{"model": "encoder-decoder audio transcriber", "tokenizer": "char", "encoder_activation": "relu", "encoder_channel_attention": "se", "encoder_widths": [128, 128, 128, 128], "decoder_activation": "gelu", "decoder_fused_qkv": false, "decoder_qk_norm": false, "decoder_tie_embeddings": false, "eps": 1e-08, "adamw_lr_other_params": 0.0025, "batch_size": 128}
Rows from block 3 of the text decoder of a small encoder-decoder audio transcriber, named by matrix and row number. Rows with one number belong to one neuron. Each number is 128 + 32 x the weight over its row's rms, rounded and kept within 0 to 255. All counts start at 0.
After each neuron's rows are labels from the 100 texts, of 14976, where the neuron reaches its highest value: "tokens" is the input token at the peak. Only what is clearly more common there than usual is listed. The data: read English sentences (LibriTTS-R).
# fc1: MLP up (decoder.blocks.3.mlp.fc1.weight, 512x128), inputs 0-127
# fc2: MLP down (decoder.blocks.3.mlp.fc2.weight, 128x512, transposed), outputs 0-127

fc1.388 [103 202 126 125 121  81 130 136 141 168 153 124  95  75 139 114 144  96 115 129  77 124 104 148 160 104 135 156 127 109 114 105 157  81  91 112  88 194 225 180 120 157 158 155 114  85 117 101 155 164 140 177  87 159  85  83 102 135  70 111 110  88 168 143 180 119 142 132 196  99 136 113 109 104  91 118 112 149 224 148 134 177 160 132 151 102 134 154 167 135  76 133 116 134 158 127 120  96  76 158 143 159 166 142 149 122  98 121  65  97 124 110 108 134 124  99 125  82 188  82 116 162 128  75 131 122 111 145]
fc2.388 [150 117 127 164 154  47 123 137 114  84 137 124 130 115 154 111 177  86 100 127 103  92 130 126  99 108  95 103 122 107 114 174  98 140 140 126 178 128 139 150 126 152  90 179  98 105 136 105 103 142 196 148 152 124 141 207 156 124 152 101 137 132 128 159  83 115 107 199  52  87 113  63 135 109 131 168 172 121 136  76 140 150 126 136 135 127  92  98  90 105 127  94 113 127 123 121  87 224 143 137 197 116 128  61 144 152 113 162 154 148  68  88 147 128 178 160  93 134  85 160  88 145  96  94 188 142 118 163]
tokens: "s"; "<end>"; "r"; "f"

fc1.225 [101  91  58 138 169  89  77 136 127 163  74  86 172  68  63 170  84 129 123 124 113  77 141 106 145  94 131 105 106 109 153 102 226 121 176 108 128 148 112 167 144 124 135 166 138  85 110 130  88 104  88 124 105 136  76 115 113 111 164 142 121 152  85 126 120 123 121 151  96 115 121 139 132  97 178 128 169  99  77  98 159  49 137  92 129 122 140 156 134 150 192  46 119  90 157  96 117 111  97 133 141 138 129 190 167 106  76 133 113  97 121  85 143 141 177  98 114 145 126 153  87 107 105  91 150 131  88 155]
fc2.225 [125 178 145  73 155 112 158 136 118 113 109 124 187 170 144 137 134  43 108  84 107 162  83 107 116 121 143 188 132 144 143 166  76 147  85 134 124 132  86  98 108 146 143 144  61 155 136 169 115  85  76 182 131 171 150 155 168 113  69 156 120 127 102 105 149 137  52 141 159 146  96 158 136 130 112 124 118 149 187  89 161 155 152 177 118 156 151 157 136 155  48 129 136 125 153 153 173 155 107  75 164 119  65  66 105 127 157 140 142  97 105 170  97 148 153 135  99 106 116 118 133 161  74 185 110 110 128  97]
tokens: "s"; "b"; "y"; "m"

fc1.439 [113 107 168 145 124 167 128 105 117  72 160 138 165 124 117 148 127  67 112  83 110 138  95 138 122  93 150 180  62 123 147 146  98 111  97 111  82  92 147 151 151  92 125 120 139  97 163 101 118 117 126 106  58 178 137 114  56  85 114 163 100 145  83 151 116  89 142 118 183 167 108 145  98 125  73  87 153 137 170 126 155 114 182  63 118 157  73 117 137 123 122 145  89 172 107 205 148 123 142  77  90 124 109 138  88 160 156 126 126 155 156 150 104 104 160 119  87 125 116 166 105 207  84 186 102  77 171 111]
fc2.439 [133 160 163 208  77 128  95  95 136 146  53 127 121 136 155 104 144 175 148 150 163 119 168  96 104 162 111 137 142 133 179 148 157 166 109  99 109  78  90 109 142  92 118 187 137 140 106 179 161 133 157 156 101 115  67  68 135  98 138 122 157  78 147 106 109 128 105 108 157 103 177 124 161 146 130 142 154 148 118 164 171 150 152 152 164 121 130 135 146 120 114  87 176  68 148  88  70 169 155 113 149  94 184 108 175  39  94 114 127 115 115 107 221 149 105 167 176 141 122 119 102 119 102 117 147 131 129  87]
tokens: "v"; "l"; "a"; "m"

fc1.295 [137 119 106 169 102  93 116 103 122 108 131 129 110 112 168  98 142 149 165 117  81 156  54 187 181  98  91 168 127 110  77 135 108 189 163 187  73 162 203 138 104 163 115  91 100 166  88 127 122 115  80 108 138 134 103 131 118 159 107 101 140 152 141 114  84  69 132 145 138 188 171 181 177 147  47 147 115 144 144 187  69 141 163 150 132 163  92 115  73 128 168 129 169 118  65 139 147 179 134 109  80  74 143 135 101 127 112 162 161 138 109 144 143 170 107 120 147 101 126 128 118 121 134 108 137  99 133 169]
fc2.295 [142  86 161  89 220 174 123 115 173 101  81 108 119 114 117 181 191 141 125 109 135  86 126  42 122  97 167 127  97  70 142 106 166 119 114 153  91 123 131 112 148 161 136 159 105 195 165 161  81  82 115 150 149  96 131 138 177 128 108 127 153  64 146 127  88 106 127 129 126 125 195 132 161 160 115  75 118 143  88  95 112  95 126 155 124  80  89 127  98 165 105 140 115  97 140 100 142 101 117 157  97 135 111 152 152 123 117  94  59 156 175 167  89 149 163 106 124 150  46 142 108 111  99  79 123 135 125 172]
tokens: "s"; "c"

fc1.450 [135 166 161  98 135 128 139  96 132 107 126 172 152  91 126 192 160 116 140  61 144 192 118  67  95 110 131 180 109 134 108 186 138  95 114 116  80 171  65 109 123  89 114 143  92 153 102  96 127 171 137 160 145 126 148 126  81  93 170 119 176 143 119 101 158 123 148  62 134  93 152 145 108 179 158 121 112  79  73 131 152  98 152  99 124 138  80 144  86  77 112 126 175 127 152 157 119 121 132 154 176 130 121 128 142  62 124 156  80  90  52  68 146  88 155 134 101 108 110 106 198 120 119 130 126 164 170 175]
fc2.450 [157  85 121 137 126 155 144 150 202 131 157  80 176 205  45 165 116 176 147 208 120 152  59 128 118 146 126 108 177 116 132 121  78 126 150 156 155  99 123 140  87 150 127 139 211 160 154 136 140  54 163 132 129 154 114 120 130 120 194 111  90 193 206 139 114 148 110 134 143 183 112 145 114 105  95 153  72 167 142 120 103 133 125 188 125 194 129 124 141 104 164 157 157 137 146 120 100 151 134 114 125 126 114 143 107 152 114  82 143 145 129 114 138 122 117 119 125  60 102 181 110 151 128 102 165 143 148 123]
tokens: "d"; "b"; "l"; "g"

fc1.436 [133  89  68 145  77  92  78 123 117 105 166 143 185 129 129 114 147 122 177 108 136 139 179 152  93 118 154 167  69 186 105 103 102 115 130 171 104 178 127 126  59  85 141  80 158 112 163 113  94 101 120 145  81 112  83 181  81 151 149  68 158 137 135  80 130 134  85 121  76 118 131 123 133 159 172 156  84  92 122 103 171 158 142  83 152  83 164 151 148 134 194  78 124  87 117 133 152 131 161  87 113  81 160 189 145 162 113  79 143 138 118 153 150 145 104 152 168  65 139 172 128 158 109 148 135 120 145 106]
fc2.436 [ 66  55 139  48 138 123 123 172 119 138 109 129 142  58 149 198 181 151 108 127 124 103 133 143 127 120 198 128 185 181 158 121 148 156 122 151 157 127  78 139 168 145 150 138 142 124 150 162  62 127 159 115 132 142 102 141  79 144 187 144 128 138 151 100 158  87 142  99 154 139 141  68 122 149 119 121 120 173  94 102 142 102 143 144 152 115  99 122 168 137 103 130 139 179  79  90 168 132 140 187 154 103 148 133 176  87 173  94 159 109 136  68  97  98  63 187 130 158  85 165 167 130 167 132 149 153 124 121]
tokens: "n"; "u"

fc1.347 [124 113 101 141 123 116 129  79 130 100 117 144 161 141 103  88  85  96 129  99 171 107 147 152  88 144 163 140 121  96 118 140 127 124  89 165 156 164 106 169 144 138 104 109 106 135 106 116 213 130  93 157 165  80  99 220  95  94 150 110 136  87 116 120  64  92 105 118 147 111  99 117 160 117 135 145 146 145 156 150 103 149 202 157 147  79 125 178  94 103  60 159 156 161 145  98 141 147 139 120  89  64 152 147 121 139 102  83 136 227 152 121 167 142 165 109 144 164  78 202  96 105  99 156 146 106 140  78]
fc2.347 [ 93 125 181 142  95 109 125 142 142 133 115 153 136 192 152 105 149 187  61 167  67  93 158 148 184 126 164 157 128 102 119 136  70 137 129  90 194 139 202 130 154  74 125 112  98 136 103 154 119 115 169 130 178 193 154 116 141 106 131 124 153 109 126 135 134  88  82 163 134 129 106 111  69  93 137 111  96 142  62 104 158  85 136 116  96 137 152  83 130 127 146 149 104 115 155 168 153 143 112 114 172 158 133 115 156 108 127 102 157  80 118  36  65  97 152 168  94 108 157 102 157  97  91  64 161 131 118 107]
tokens: "v"; "h"; "u"

fc1.147 [108 109 136  96 137  85 106 128 168 162 113 146  31 141 136 120  98 116 120 107  60 177 171 124 135 170 101 161 110 167 109 147 152 137 136 162 142 153 167 187 101 131 156 132 105 155 146 103  95  87 149 150 177 174 148 129  69  67  85 127  53 141 131 145 107 145  77 134 149 127 115  68  80 126 189 157  91 137 142 158 121 143 164 179  78 163 144 139 130 166 140 173 190 177 138 156 109 181 105 107 115 172 173 109  92  78 155  73 100 114 163 177 128 162 127 121 105 169 146 143 124 121 108 139 124 102 140 135]
fc2.147 [140 139 194 138  77 183 143 165 104 150 129 130 172 117 120  81 104 137 170 163 187  93 153  91 157 100 119 130  86 103 165  94 164 139 109 138 188 184  99  96 116 129 178 106 125  44 129  48 131 107  95 121 110 108 121 140 119 134 151 122 171 136 142  89 163 140 147 148 119 138 101  80 110 107 169 117 197 106 130 122 140 157  91  80 135 119 135  88 150  85  79 102 103 108 155  83 141  77 145 108 130 153 122 130  79 195 169 106 155 124 147 146 146 151 123 195 111  59 148 159 108 154 184 185 141 133 119 131]
tokens: "h"; "p"

fc1.239 [143 128  97 166  80 159  79 111 144 134 140 145 123  91 107 143 117 122  70 156  75 138 154 116  91  88 124 128 129 112  70 128  78 113 142 121  97 160 105  67  97  67  66 117 112 133 119 164  90 136 115 134  89 149 174 156 140  96  98 131 130 110 154 124 160 153  97 200 135  83 175 123  94 130 152 130  76 108  96  55 129  90 158 216 166 141 171 142 145 105 119 115 119  95 150 114 173  91 171 116 110  96 180  78 142 172 115  89 124 152 119 163 122 183 158  95 128 149 108  99 121 194  77 142 131 137  62 126]
fc2.239 [163  98 152 124 186 140 106 106 154 112 165 122 168 149 124  96 114 141  93  61 158  77 168 129 183 124 117 154 123 138 133 131 117 130 168 124 114 136 175 168 129 185 193 155 127 124 123 160 136 128 142 128 143 111 113 164 182 119 182  96 173 150  95 141 127 129 129 128 143 139 119 128 121 174 176 118 162 117 129 131 139 167 149 163 100  93  76  65 148 123  29  94 117 160  69  87 137 125 123 114 153 117  86 155 130 134 109  51  77  87 109 133  96  88 113 185  91 209 136 151 164 142 140  92  50 151 152 137]
tokens: "e"; "u"

fc1.10 [161 202 108 103 124  83 117  84 128 144 113 126  97 117  93 139 133 157 136  99  86  90 104 120  79 151 117  79 171 101 167  97 116 135 121 176 158 176 157 118 101 129 101 144 131 147 159 137 147 100 118 131 156 114 133 103 151 115  77  79 111  87 116 136 181 157  64  91 165 211 169 116 157 127  99 103 117  97  87 152 130 157 102 129  83  95 138 154 200  24 141 149 112 180 123 167 143 123 132 159 179 140 180 145 117 127 144  50 139 157 129  98 117 112 182  91 123 132 112  89  98 110 150  84 157 169 107 132]
fc2.10 [154  92 131 146 221 134  95 135 104  99 154  94 160 105 145 180  87  68 166 135  90 100  90 122 151 140 108 129 151 145 157 174 162  91 116 101  83 112  56 101 169 161 158 142 156  99  71 106  94 158 108  76  89  80 109 176  78 165 147 119 131 113 120 115  70 118  74 106 143 113 158 136  97  46 139 127 126 143 135 114 129 108 191  89 133 130 142 107 125 183 126 120 145 100 184 135 127 123 125 107 139 165 149 148 147 159 152 182 194 144 134 141 114  97  92 106 141 179 178 103 107  97  88 135  83 127 103  92]
tokens: "d"

fc1.187 [ 95 112 120 104 112 156 108 116 116  97 141  96 112  90 115  75 163 123 169 117 110 159 133  65  94 102 154 158 125 162 142  97  94 130  63 141 160 126 165 133 133 113 166 142  54  74 103 139 123 139 190 108 154 143 126 137 131 123 145 132 133 160 207 171 134 152 142 156 156 126 213 112  70  99 145  67 180 118 122 154  87 107 133 139 147 138 114 131  36 135 140 190  93  88 136 136 172 144 166 108 168 129  95 177  82  96 105 108 138 125 132 142 107  97 120  92  98 155 176 139  97 141 170  71 169 178 152  91]
fc2.187 [120 161 145 107 146 110 133 152 153 162 125 154 137 143 149 169 115 150 119 143 150 192 108 195 102 143 125 146  84  78  85 163 113  93 184 143 170 145 103  82 109 132 170 133 169 109  86 115 139 130 164 169  93 112 118 102  50 160 142  80 153 118 117 129 106  84 183 147 146 143 106 180 130 118 136 103 137  88 115 145 131 153 195 136  95  78 179 100 218 154 162 119  98 143 112 132  47  66 100 117 129 115 104 110  90 158 124 102 148  61 151 106 129 182  99 166 105  90  68  83 151 114 114 140 102 125 107 129]
tokens: "h"; "o"; "u"

fc1.291 [120 161  49 141 197 148  87 165 161 105  83 133 169 148 111 133 119 119 147 145  81 161  97 128 162  78 110 120  78 118 124 139 151 123 128 102 218 176 120 121  76 113 165 127 138  55 154 109 144 167 141 101 103  92  78 111 130 163 141 203  87 143 137 147  96 127 129 157 113 143 133 152  74 105  77  94 131  63 164 149 127  93 141 152 100 113 174 112 109 168 103 149  83 106 153 150 122 115  98 168 105 135 165 145 126  98 151  41 140 112  73 166  79 126 119 127  96 153  80 106 138 114 159 115 166 125  99 114]
fc2.291 [ 84 124 156 115 164 134 110 118 156 141 187 131 141 137  88 175 159 122 107 159  97  97 182 138 143 148  82 140 136 110  85  84 124  82 111 157 130 170  82  91 138 106 192 121 105 195 140 183 130  97 210 154 185 159 159 185  64 163  78  92 101  84  72 104 167  95  85 116  95 143  95 135 159 141 100 188 133 184  78 104 123 134  72 106 111 127 140 121 100 132 159 113 117 125 102  76 110 113 104 149 175 108 135 108  81  88 115 109 119  84  80 109 104 174 113 112 168 107 128 148 151 147 118 123 127 110 135 103]
tokens: "e"; "i"; "'"

fc1.28 [100 176 160 105 115  94 132 137 147 121 166 150 140 111 104 137 147 101 115 148 104 106  88 172 161 138 189 144 133 151 156 160  83 120 138 155 110 167 130  79 142 145 123 114  87 160 128 109 124 108  94 104 128 127 174  86 127 178 120 101 109 167 147  57 151 129 129  90 186 137 116  85 120  88 110  25 105  51 116 171 123 214 115 155 139  90  59 173  96 110 141 137 122 155 153 160  80 165  86 123 135 145 112 113 120 134 104 149 114  94 189  90 107 152 111 134  89 163 127  65 168 110 148 175 152  81 155 163]
fc2.28 [164  82  91 127 130  61 106  69 129 123 139  82  48 101  93 138 151 122 134 113 158 157 163 111 154 123 143 194 133 110 138 129 142  95 141  79 154  72 136 101 180 136 184  79  87 144  84 146  60  71 158 123 135 136 126 115  58 140 130 121 127 134 133  82  95 122  87 146  74 153 163 102 158 128  78 135 152 114 112 151  73 161 118 105 119 173 130 132 116 147 197 120 108 176 146 110 134 112 149 138  94 147 179 131 181 120 173 170 103 120 143 133 132 146 155 159 119 156 150 121 161 164  70 115 181 144 128  52]
tokens: "d"

fc1.474 [ 82 118  97  85 149  42  90 106 135 104  99 131 127 146 202 103 108  97 126 129 139  73 135 153 150  88 126 177 113 116 146 101 150  44 145 123 149 134 149  98 117 133 138 212 105 174  87 123 127 158  97 117  90 135  86  94 163 155 145 132 149 102 103 179  88 142 135  55 115  84  96 111 122 135 184 114 193 143  90 186 100 167  77 124 168 158 155 131 150 116 106 128 124 140 145  78 127 131  71 126 141  93 131 141 106 179 113 157 162 174 144  98 150 132 156 143 166 158 112 119 100  98  79 162 125  96  70 139]
fc2.474 [ 96  85 158 133  78 188 145 157 172  83 125 128 172  73  99 184  90 104  77 130 211  97 129 149  99  96 126  74 136 164 125 129 166 112 145 166 164 137 110  94 107 165  94 130 162 166 142 124 118  76 100 205 189  86 131 153  92 123 163 129 125 102 128 102 185 128 194 151 151 127 142 124  84 106 132 165 104 142 161  84 144 183  62  80  90 133  79 134 117 126 113 141 114 145 129 141 128 178 112  73 136 102 177 117 137 146 160 107 148 120 145 105  98 148 135 141  88 155 110  99 144 192 106 115 148 154 165 112]
tokens: "d"; "g"

fc1.381 [126 138 129  28  95 172 135 117 154 156 153 135 174  81 126  84 163  84 140 109 143 107 109 160 115 122 104 110  92 155  69 121 126 111 110  81  45 162  75 109 129 180 144 155  96 160 164 104 204 145  71 117 175 147 111 100 141 139 131 144 118 129 107 161 120 100 134 135 135 161 140 135 142 175 169 117 148 116 127 126 146 169 144 169 128  92 167  89 144 130 180 128 104  84 151 110 113 124 172 182  88  77  91 116  98 135 208 129 140 148 131  89  62 126 162 187 109  95  96 105 138 162 111 154 104 117 155 179]
fc2.381 [168 113 208 126 165 130 156 147 144  80 149 104  70 141  89 128 153  61 158  86 148 183 177 154 154 131 168 128 107 111 113 137  92  75 151 186 171 173 123 100  91 122 140  60 154 141 123 130 125 149 184 125 177  79 139 109  76 152 155 148 184 166 139 132  79 136 113 103 109 113 160 102  95  99  92 121  89 159 181  83 108  90 129 123 142 111 106 166 167 126 143  83 162 133 126 145 112 152 132 125 132 112 147 198 112 185 113 125 142 141 140  72 147 183 125 145 118 169 158 133  99 119 138 127  95  46  91 118]
tokens: "s"; "o"; "n"; "c"

fc1.201 [ 76 154 137 119  74  91 112 102  72 101 104 158  90 112 119 164 101 175 115  70 124 164  96 149 121 118 153  98 188 218 137 117 124  82 126  98  83 128 126 145 151 118 141  82 112  96  62 133  66  97 129 114 185 110 160 143 143 158 165  90 135 190 131 133 152  89 189  81 171  88  74 121 138 104 148  79 139  79  87 112 112 116 101 104 156  75 138 129 136 167 130 119 120 155 135 126 219 145  99 174 121  92 107 132 182  96 132 107 142 104 105 139 163 151 125 124 169  86 113 134 137 136 134 112 114 116  61 130]
fc2.201 [ 98 129  37 156  92 135 196 165 108 134 108  98 124 159  78  78 119 160 112 129  79  92 151 114  56 121 141 134 134  98  31 102 141 113 144 109 144 127 141 190 151 176 116 115 152 142 167 113 163 128 140 154 138 139 126 129  54  84 118 167 167  77 168 132 128 126  91 168  92 131 117  78 155 186 158 144 155 168 136 130 151 134 106  82 193 136 137  99 146  86 130 155 159 125 190 165  87 147 113 147 138 103 170 133 111 136  98 163 143 111 120 188 138 128 153 178 132 139  98 142 108  94 133 100  96 107  64 132]
tokens: "h"; "o"; "a"; "y"

fc1.382 [161 146 140 147 202 175 141 178 147 160  67 127 109 141 101 114 110 183 156 115 100 102  75 167 162 112 128 133 116 120 111 117 195 180 142 186  85 137 150 110 208 133 156 122  68 112 102 181 113 117  96 145 140 139  71 117 134 179 145  86 137 206 141 124 118 157 115 141 194 146 130 107 159 130 156 125  96  83 158 116 139 178 176 135 151 149 105  82  86 141 102 144 105 160 160 122 102 179  96 117 153 157 152 165 110 165 136  63 147  86 106 176 136 135 144  90 140 192  86 113 122  99 110 130 155 103 136 135]
fc2.382 [130 127 162  64  75 128  91 158 104 121 106 137 157 146 123 124 192 116 151 136 168 156 231 156 144  94 108  77 126 169  96 221 102 133  59 153 134  87 112 194  90  97  83 132 159 141 146 150 126 103 111 119  98 119  97 157 140 145 123  72  91 110  98 106 116 127 158 109 103 143 141  71 120 137 115 177 105 101  95 159  65 170 117 139 178 122 167  79 177 143 102 127 134 171 147 133 145  65 161 131 145 143 105 124 160 102  76 110 129 136 135 129  93  92 183 114 153 169 104 171 127 144  97 117 148 160 159 125]
tokens: "d"; "i"; "y"

fc1.289 [129 145 155  98 179 130  70  69 133 156  82 131 162 139  70 164 149 137 114 100 129 108 126 113  98 107 148 191 118  96 132 191 152 181  95  61 119  82 119 141 101 120 111 127  90 159 163 163 110 149  79  73 129 132 170 138 112 108 129 144 182 109 167 173  71  94 100 120  91 107 123 112 149 184  96  71 133 136 141  62 154 117 124 162 116 109 191 118  88 168  97 122 137 172 145 120 111 163 150 107 107 151 104 179 143 111 108 176 117  84 181 163 155 119 138 145  84 137 104 151 133  88 137  50 125  81  95  98]
fc2.289 [111 108 147 178 107 111 125 160 141 131 141 132  73 127 165 129  92 160 114 162 148 117 122 152 154  77 127  97 125 140 102 135 102 106 111 129 171 148 146 129 166  71 132 153 138  34  76 155 107 106 144 151  91 138  43 116  96 197 122 160  46 112  88 104 135 161 141  91 162 154 111 100  68 145  63  62 165 178 174  95 147 180 109 128 117 135 115 144 115  94 148 164 132 115 106 172 117 163 178 177 167 138 196 125 149  92  75  87  95 144 113  98 159 103 124 132 118 119 138 124 121 160 109 150 121 110  80 147]
tokens: "v"; "'"; "c"

fc1.176 [134  96 141 103 163  53 173 121 153 142 135 170 175  85 116  80 126 164 108  56 154 155 158 104  96 133  87 103 116 124  93  88  93 172  69 129 120 122 157  55 114  72 122  97  40 153 155 100 156 138 112 109 104 151 143 101  83 109 142 182 137  93 173 122 148 130 120 111  88 153 109 167 132 127 108 113 105 111 113 151  99  98 175 109 174 158  81 106 108 169  86 104 136 151 108 152 110 141 168 141 129  80 107 143 107 154 107 131 138  42 137  89 107 189 157 111  99 170 173 123 159  96 129 103 135 105  82  91]
fc2.176 [ 67 174 147 171  80 157 106  92 100 135 136 132 127 121 130 143 118 117 133 118  94 119 103 142 151 133 146 123 147 163 115  97 132  90 136 168 153 124 158 152 168 152 168 151 139 144 106 168 155 173 151 128 188 152  87 115 119 137 111 103 146 151 138  80  71 101 113 148 127 104  98  43 179 129 125 162 151 119 125  93 180 207  58 134 104 214 167 123 100 111  99 154 166 144 143 130 133  38 164 167 126 101 143 111 156  95 141  80 148 101 124 136 112 178 126  79 122  50  95 149  60 134  88 119 149 112  98 115]
tokens: "h"

fc1.76 [138 125 138 116 164 122  87 159 132 128 132 186 119  85 142 108 140 156  89 183 111 108 126 120 116 113 108 133 110 187 193  81 144  80  96 105 138 118  77  97  98 128 129 131 170  87 122 129 115 125 105 106 105 153  52 175 103 145 126 156 171 152  76 158  85 124 119 100 105 214 129 127 161 141 105 111 182 140 116 111 169  81  92 146 167 118 159  95 130 129 147  81  52  70 154 129 126  58  85 116  71 130 169 130  93  76 127 155 132  78  99 104 125 148 142  96  86 149 130 182  84 103 113 141  84  73 118 115]
fc2.76 [157 155 108 105 129 113 149  95  67  40 110 127 180 160 114  88 156  81 151 155 131 121 190 118  66 207 123 194 101 149 106 175 146 110 104 113 130 168 104 106 157 117 135 107 105  74 111 147 138 166  83 119  76 115  98 131 171 113 175 125 158 149 106 106 170 101 126 138 104 112  87 116 110 147  96 124  35 151 165  93 122 112 121 104 112 136 115 125  71 158 149 120 127 120  64 177  99 198 159 147 130  82 150 137  95 110 118 117  95 146 126 125 132 132 173 192  91 148 114 103 171 141 102 117 180 111 157 129]
tokens: "n"; "t"; "g"

fc1.226 [ 69 148 119 142 113  93 159  95 121 186 205 134 111  91  89 171 158 164 156 165  87 107 120 144  97 130 104  83 159 149 107 105  84 163 171 133 125 138  87 136 126 122 160  98  84 115 126  95 156 118 114 149 140 155 147 144  68  94 149  89 104 154 149 136  84 185 112 140  92 105 103  75 119 198 133 100 170  92 146 115 152  90 139 118 223 108 161 112 109 100 147 111 169  65 157 121 105 151 183  96 155 162 124  74 112 114 125  64  80 105 125  92  94  98 163 111 123 101  97 132  98  92 135  91 133 112  74 153]
fc2.226 [ 86 199 147 136 114  79  58 157 114 162 154 148 118 122 112 146 120 118 119 103 123 142 137 151 107 186 158 140  45 110 147 141 108 146 105 154 113 143  75 110 146  99 100 143  86 115 169 125 102 146 123 135 142 109 108  77 146 172 130 144 115 104 124 145 163 130 145 109 105 107 186 153 156  97 111 107 116 119 107 177 130 174 137 101 105 124 190  64  88 162 147 132 107 194 119  42  47 137  54 143 100 166 158  85 144 102 136 134 107 130 172 149  34 123 123  97 156 151 160  84 134 136 154  99  84 129 144 122]
tokens: "q"

fc1.389 [133  89 200 138 117 184 125  45 122 111 137 128 129 137 109 108 107 127 157  69 102 125 157 118 150  69 125 125 148 104 140 165  94 126 133 168 133 136 104 173 166 128 135 138 177 110 123 111 189 142 170  75 155 147 101 170 153 153  46 151 134  82 107  87 135 151 109 142  99 105  75 168 106  92 107 103 155 115 142 158 168 114 150 155 128 119 113 107 103  73 106  77 106 114  78 161 157 139  79  74 169 140 107  93 137 125  93  83 108 162 103 178 170 182 118  86 129  87 185 157 132  81 122  88  93 163 151 171]
fc2.389 [ 88 101  67 161 145 127 155 153 150 121 139 100 141  88 137 116 139 102 190 176 177 133  75 118 116 178 151 148 143  88 134 119  90 130 146  48 191 113 113 137 145  90 126 174 164  81 181 118 135 145 122 129 120 102 196 111 148 140 176 149 102 106 171 121  85  74 161  87 140 158 143  92 107 149 110 153 137 138 129 119 127 173 132 123 169 126 129 151 165 163 116  69 128 132 207 106  57 172  86 135 130 113 116 165 152 176  51 144 154 127 148 150  98 131 117 152 172 123 124  95 149 180 183 118 161 130  80  95]
tokens: "v"

fc1.500 [178 139 160 158 153 152 103 136 157 132  67 137 159  99 141 154 125 133 127 180 124 140 129 105 123  94 125 107 100  97 143 173 143 152  81  97 143 107  99 162  84  59 143 125  90 101  82 124 113 113 131 112 178 152 148 143  92  58 118 146 124 141  99 125  86 150 119  95 105  57 215 166 147 129 130 102 135 153 100 113 192 130 190  89  86 129  61 152 150 133 139 114 148 142 137 103 100 167 172  86 166  44 133 163 169  98 100 149 131 100 147  99 165  83 177 166 133 146 141  72 124 144 113  61 114 135 158 114]
fc2.500 [113 133 137 170 105 162 161 159  88  84  98 104 131 171  89 119 178 150 151 124 154 159 153 101 111  80 131 216 195 168  63  89 105 125 165 117 179 154 119 135 145  95  94 154 146 153 109  94 109 161 126 123 124  95  99  71 108 128 120  92 128 113 153 164  61 112 141 155 113 152 142 110  93 196  84 109 146 153 130 102 158 114 102 148 121 120 122 162 117 129 114  79 112 127 100 227 126 144  81 144 154  91 168  97  94 103 158 144 137 162 182 143  95 108 144 146  93 111 163 215 123 121 142 139 126  62 154 141]
tokens: "v"; "w"

fc1.464 [124  64  95 161  85 126  93 134  90 112  70 195 152 103  68 127 115 159  96 104 146 174 161 164 122 150 128 138 157 166 169 198 154 121 127 147 183 120 128  98 147 124 121 167 179 104  92  56 104 163 139 119 154  84 117 155 117 107 161 202 113 107  95 106  81 183 113 118  91 151  75  74 111  63 166 127 184 163 140 141 127  86  94 144 127  78 110 148 154  55 144  99  94 137 130 139  90 102 188 149 155  87 147 134  98 115 154  96 155 140 127 112 108 101 143 123  95 158 114 119 131 107 121 129 161 114 163 113]
fc2.464 [151 170 138 120 143 131 157  92  85 126 136 156 126 109 123 135 161 107 113  89  73 134 133 135 178 151 172 144 138 132 189 109  62 143 109 100 112 110 108 129 168 138 131 100  98 167 117 161 116 138  60 180 115 148  65 106 126 111 139 123 105 183 116 125  93 103 118 142 120  85 147 175 198 183 128 139  77  84  99 118 145 116 134 146 131 160 123 135  77 177 145 116 124 153  90  71 127 129  75 135 122 172  58 167 130 172 114  48 104  50 146 137  38 156 137 119 122 132 109 178 143 115 158 173 124 107 117  81]
tokens: "s"; "n"

fc1.454 [ 99  64 137  60 114 142 164 127 149 120 182 142 105 120 114 123  72 115 143 169 143 199 139 141 185 155 148 152 132 108 152 146 159 157 125 106 138 128 122  84  87 136 107 152 121  52 145 130 168 124 179 153 151 101 124  64 112  79  65 115 153 118 132 141 142  58 114  38 158 127  97 158 114  86 107 146 143 105 149 114 114 125 150 163  97 128 113 137 151 122 127 137  98  47 120 120 134 202 141 139  89  91 150 180 141 115 108 151  45 113 119 147 112 134  77  77 132 115 107 103 137 158  75 151 142 103 109 175]
fc2.454 [141 128 138 132  99  90 112 123  88 128 111 142 100 108 151 111 101 133  97  84 143  81 166  96 160  80 104 137 125 191 145  81 132 128 153 135 121 171 125 110 151 120 150 179 177 169 118 156 124 181 120  96  87 187 107 106 181 138 143 142 150 131 114  80 107 207  65 140 143 140 154 176 171 163 171 133 155 174  90  79 145 132 107  88 151 120 158 100 106 131 113  64 131 184 154 147 132 140  74 132 139  72 198 113  88 128 101 154 127  74 102  68 156  79 141 168  90 129 115 119  90 173 148  74 132 150 157  90]
tokens: "h"; "c"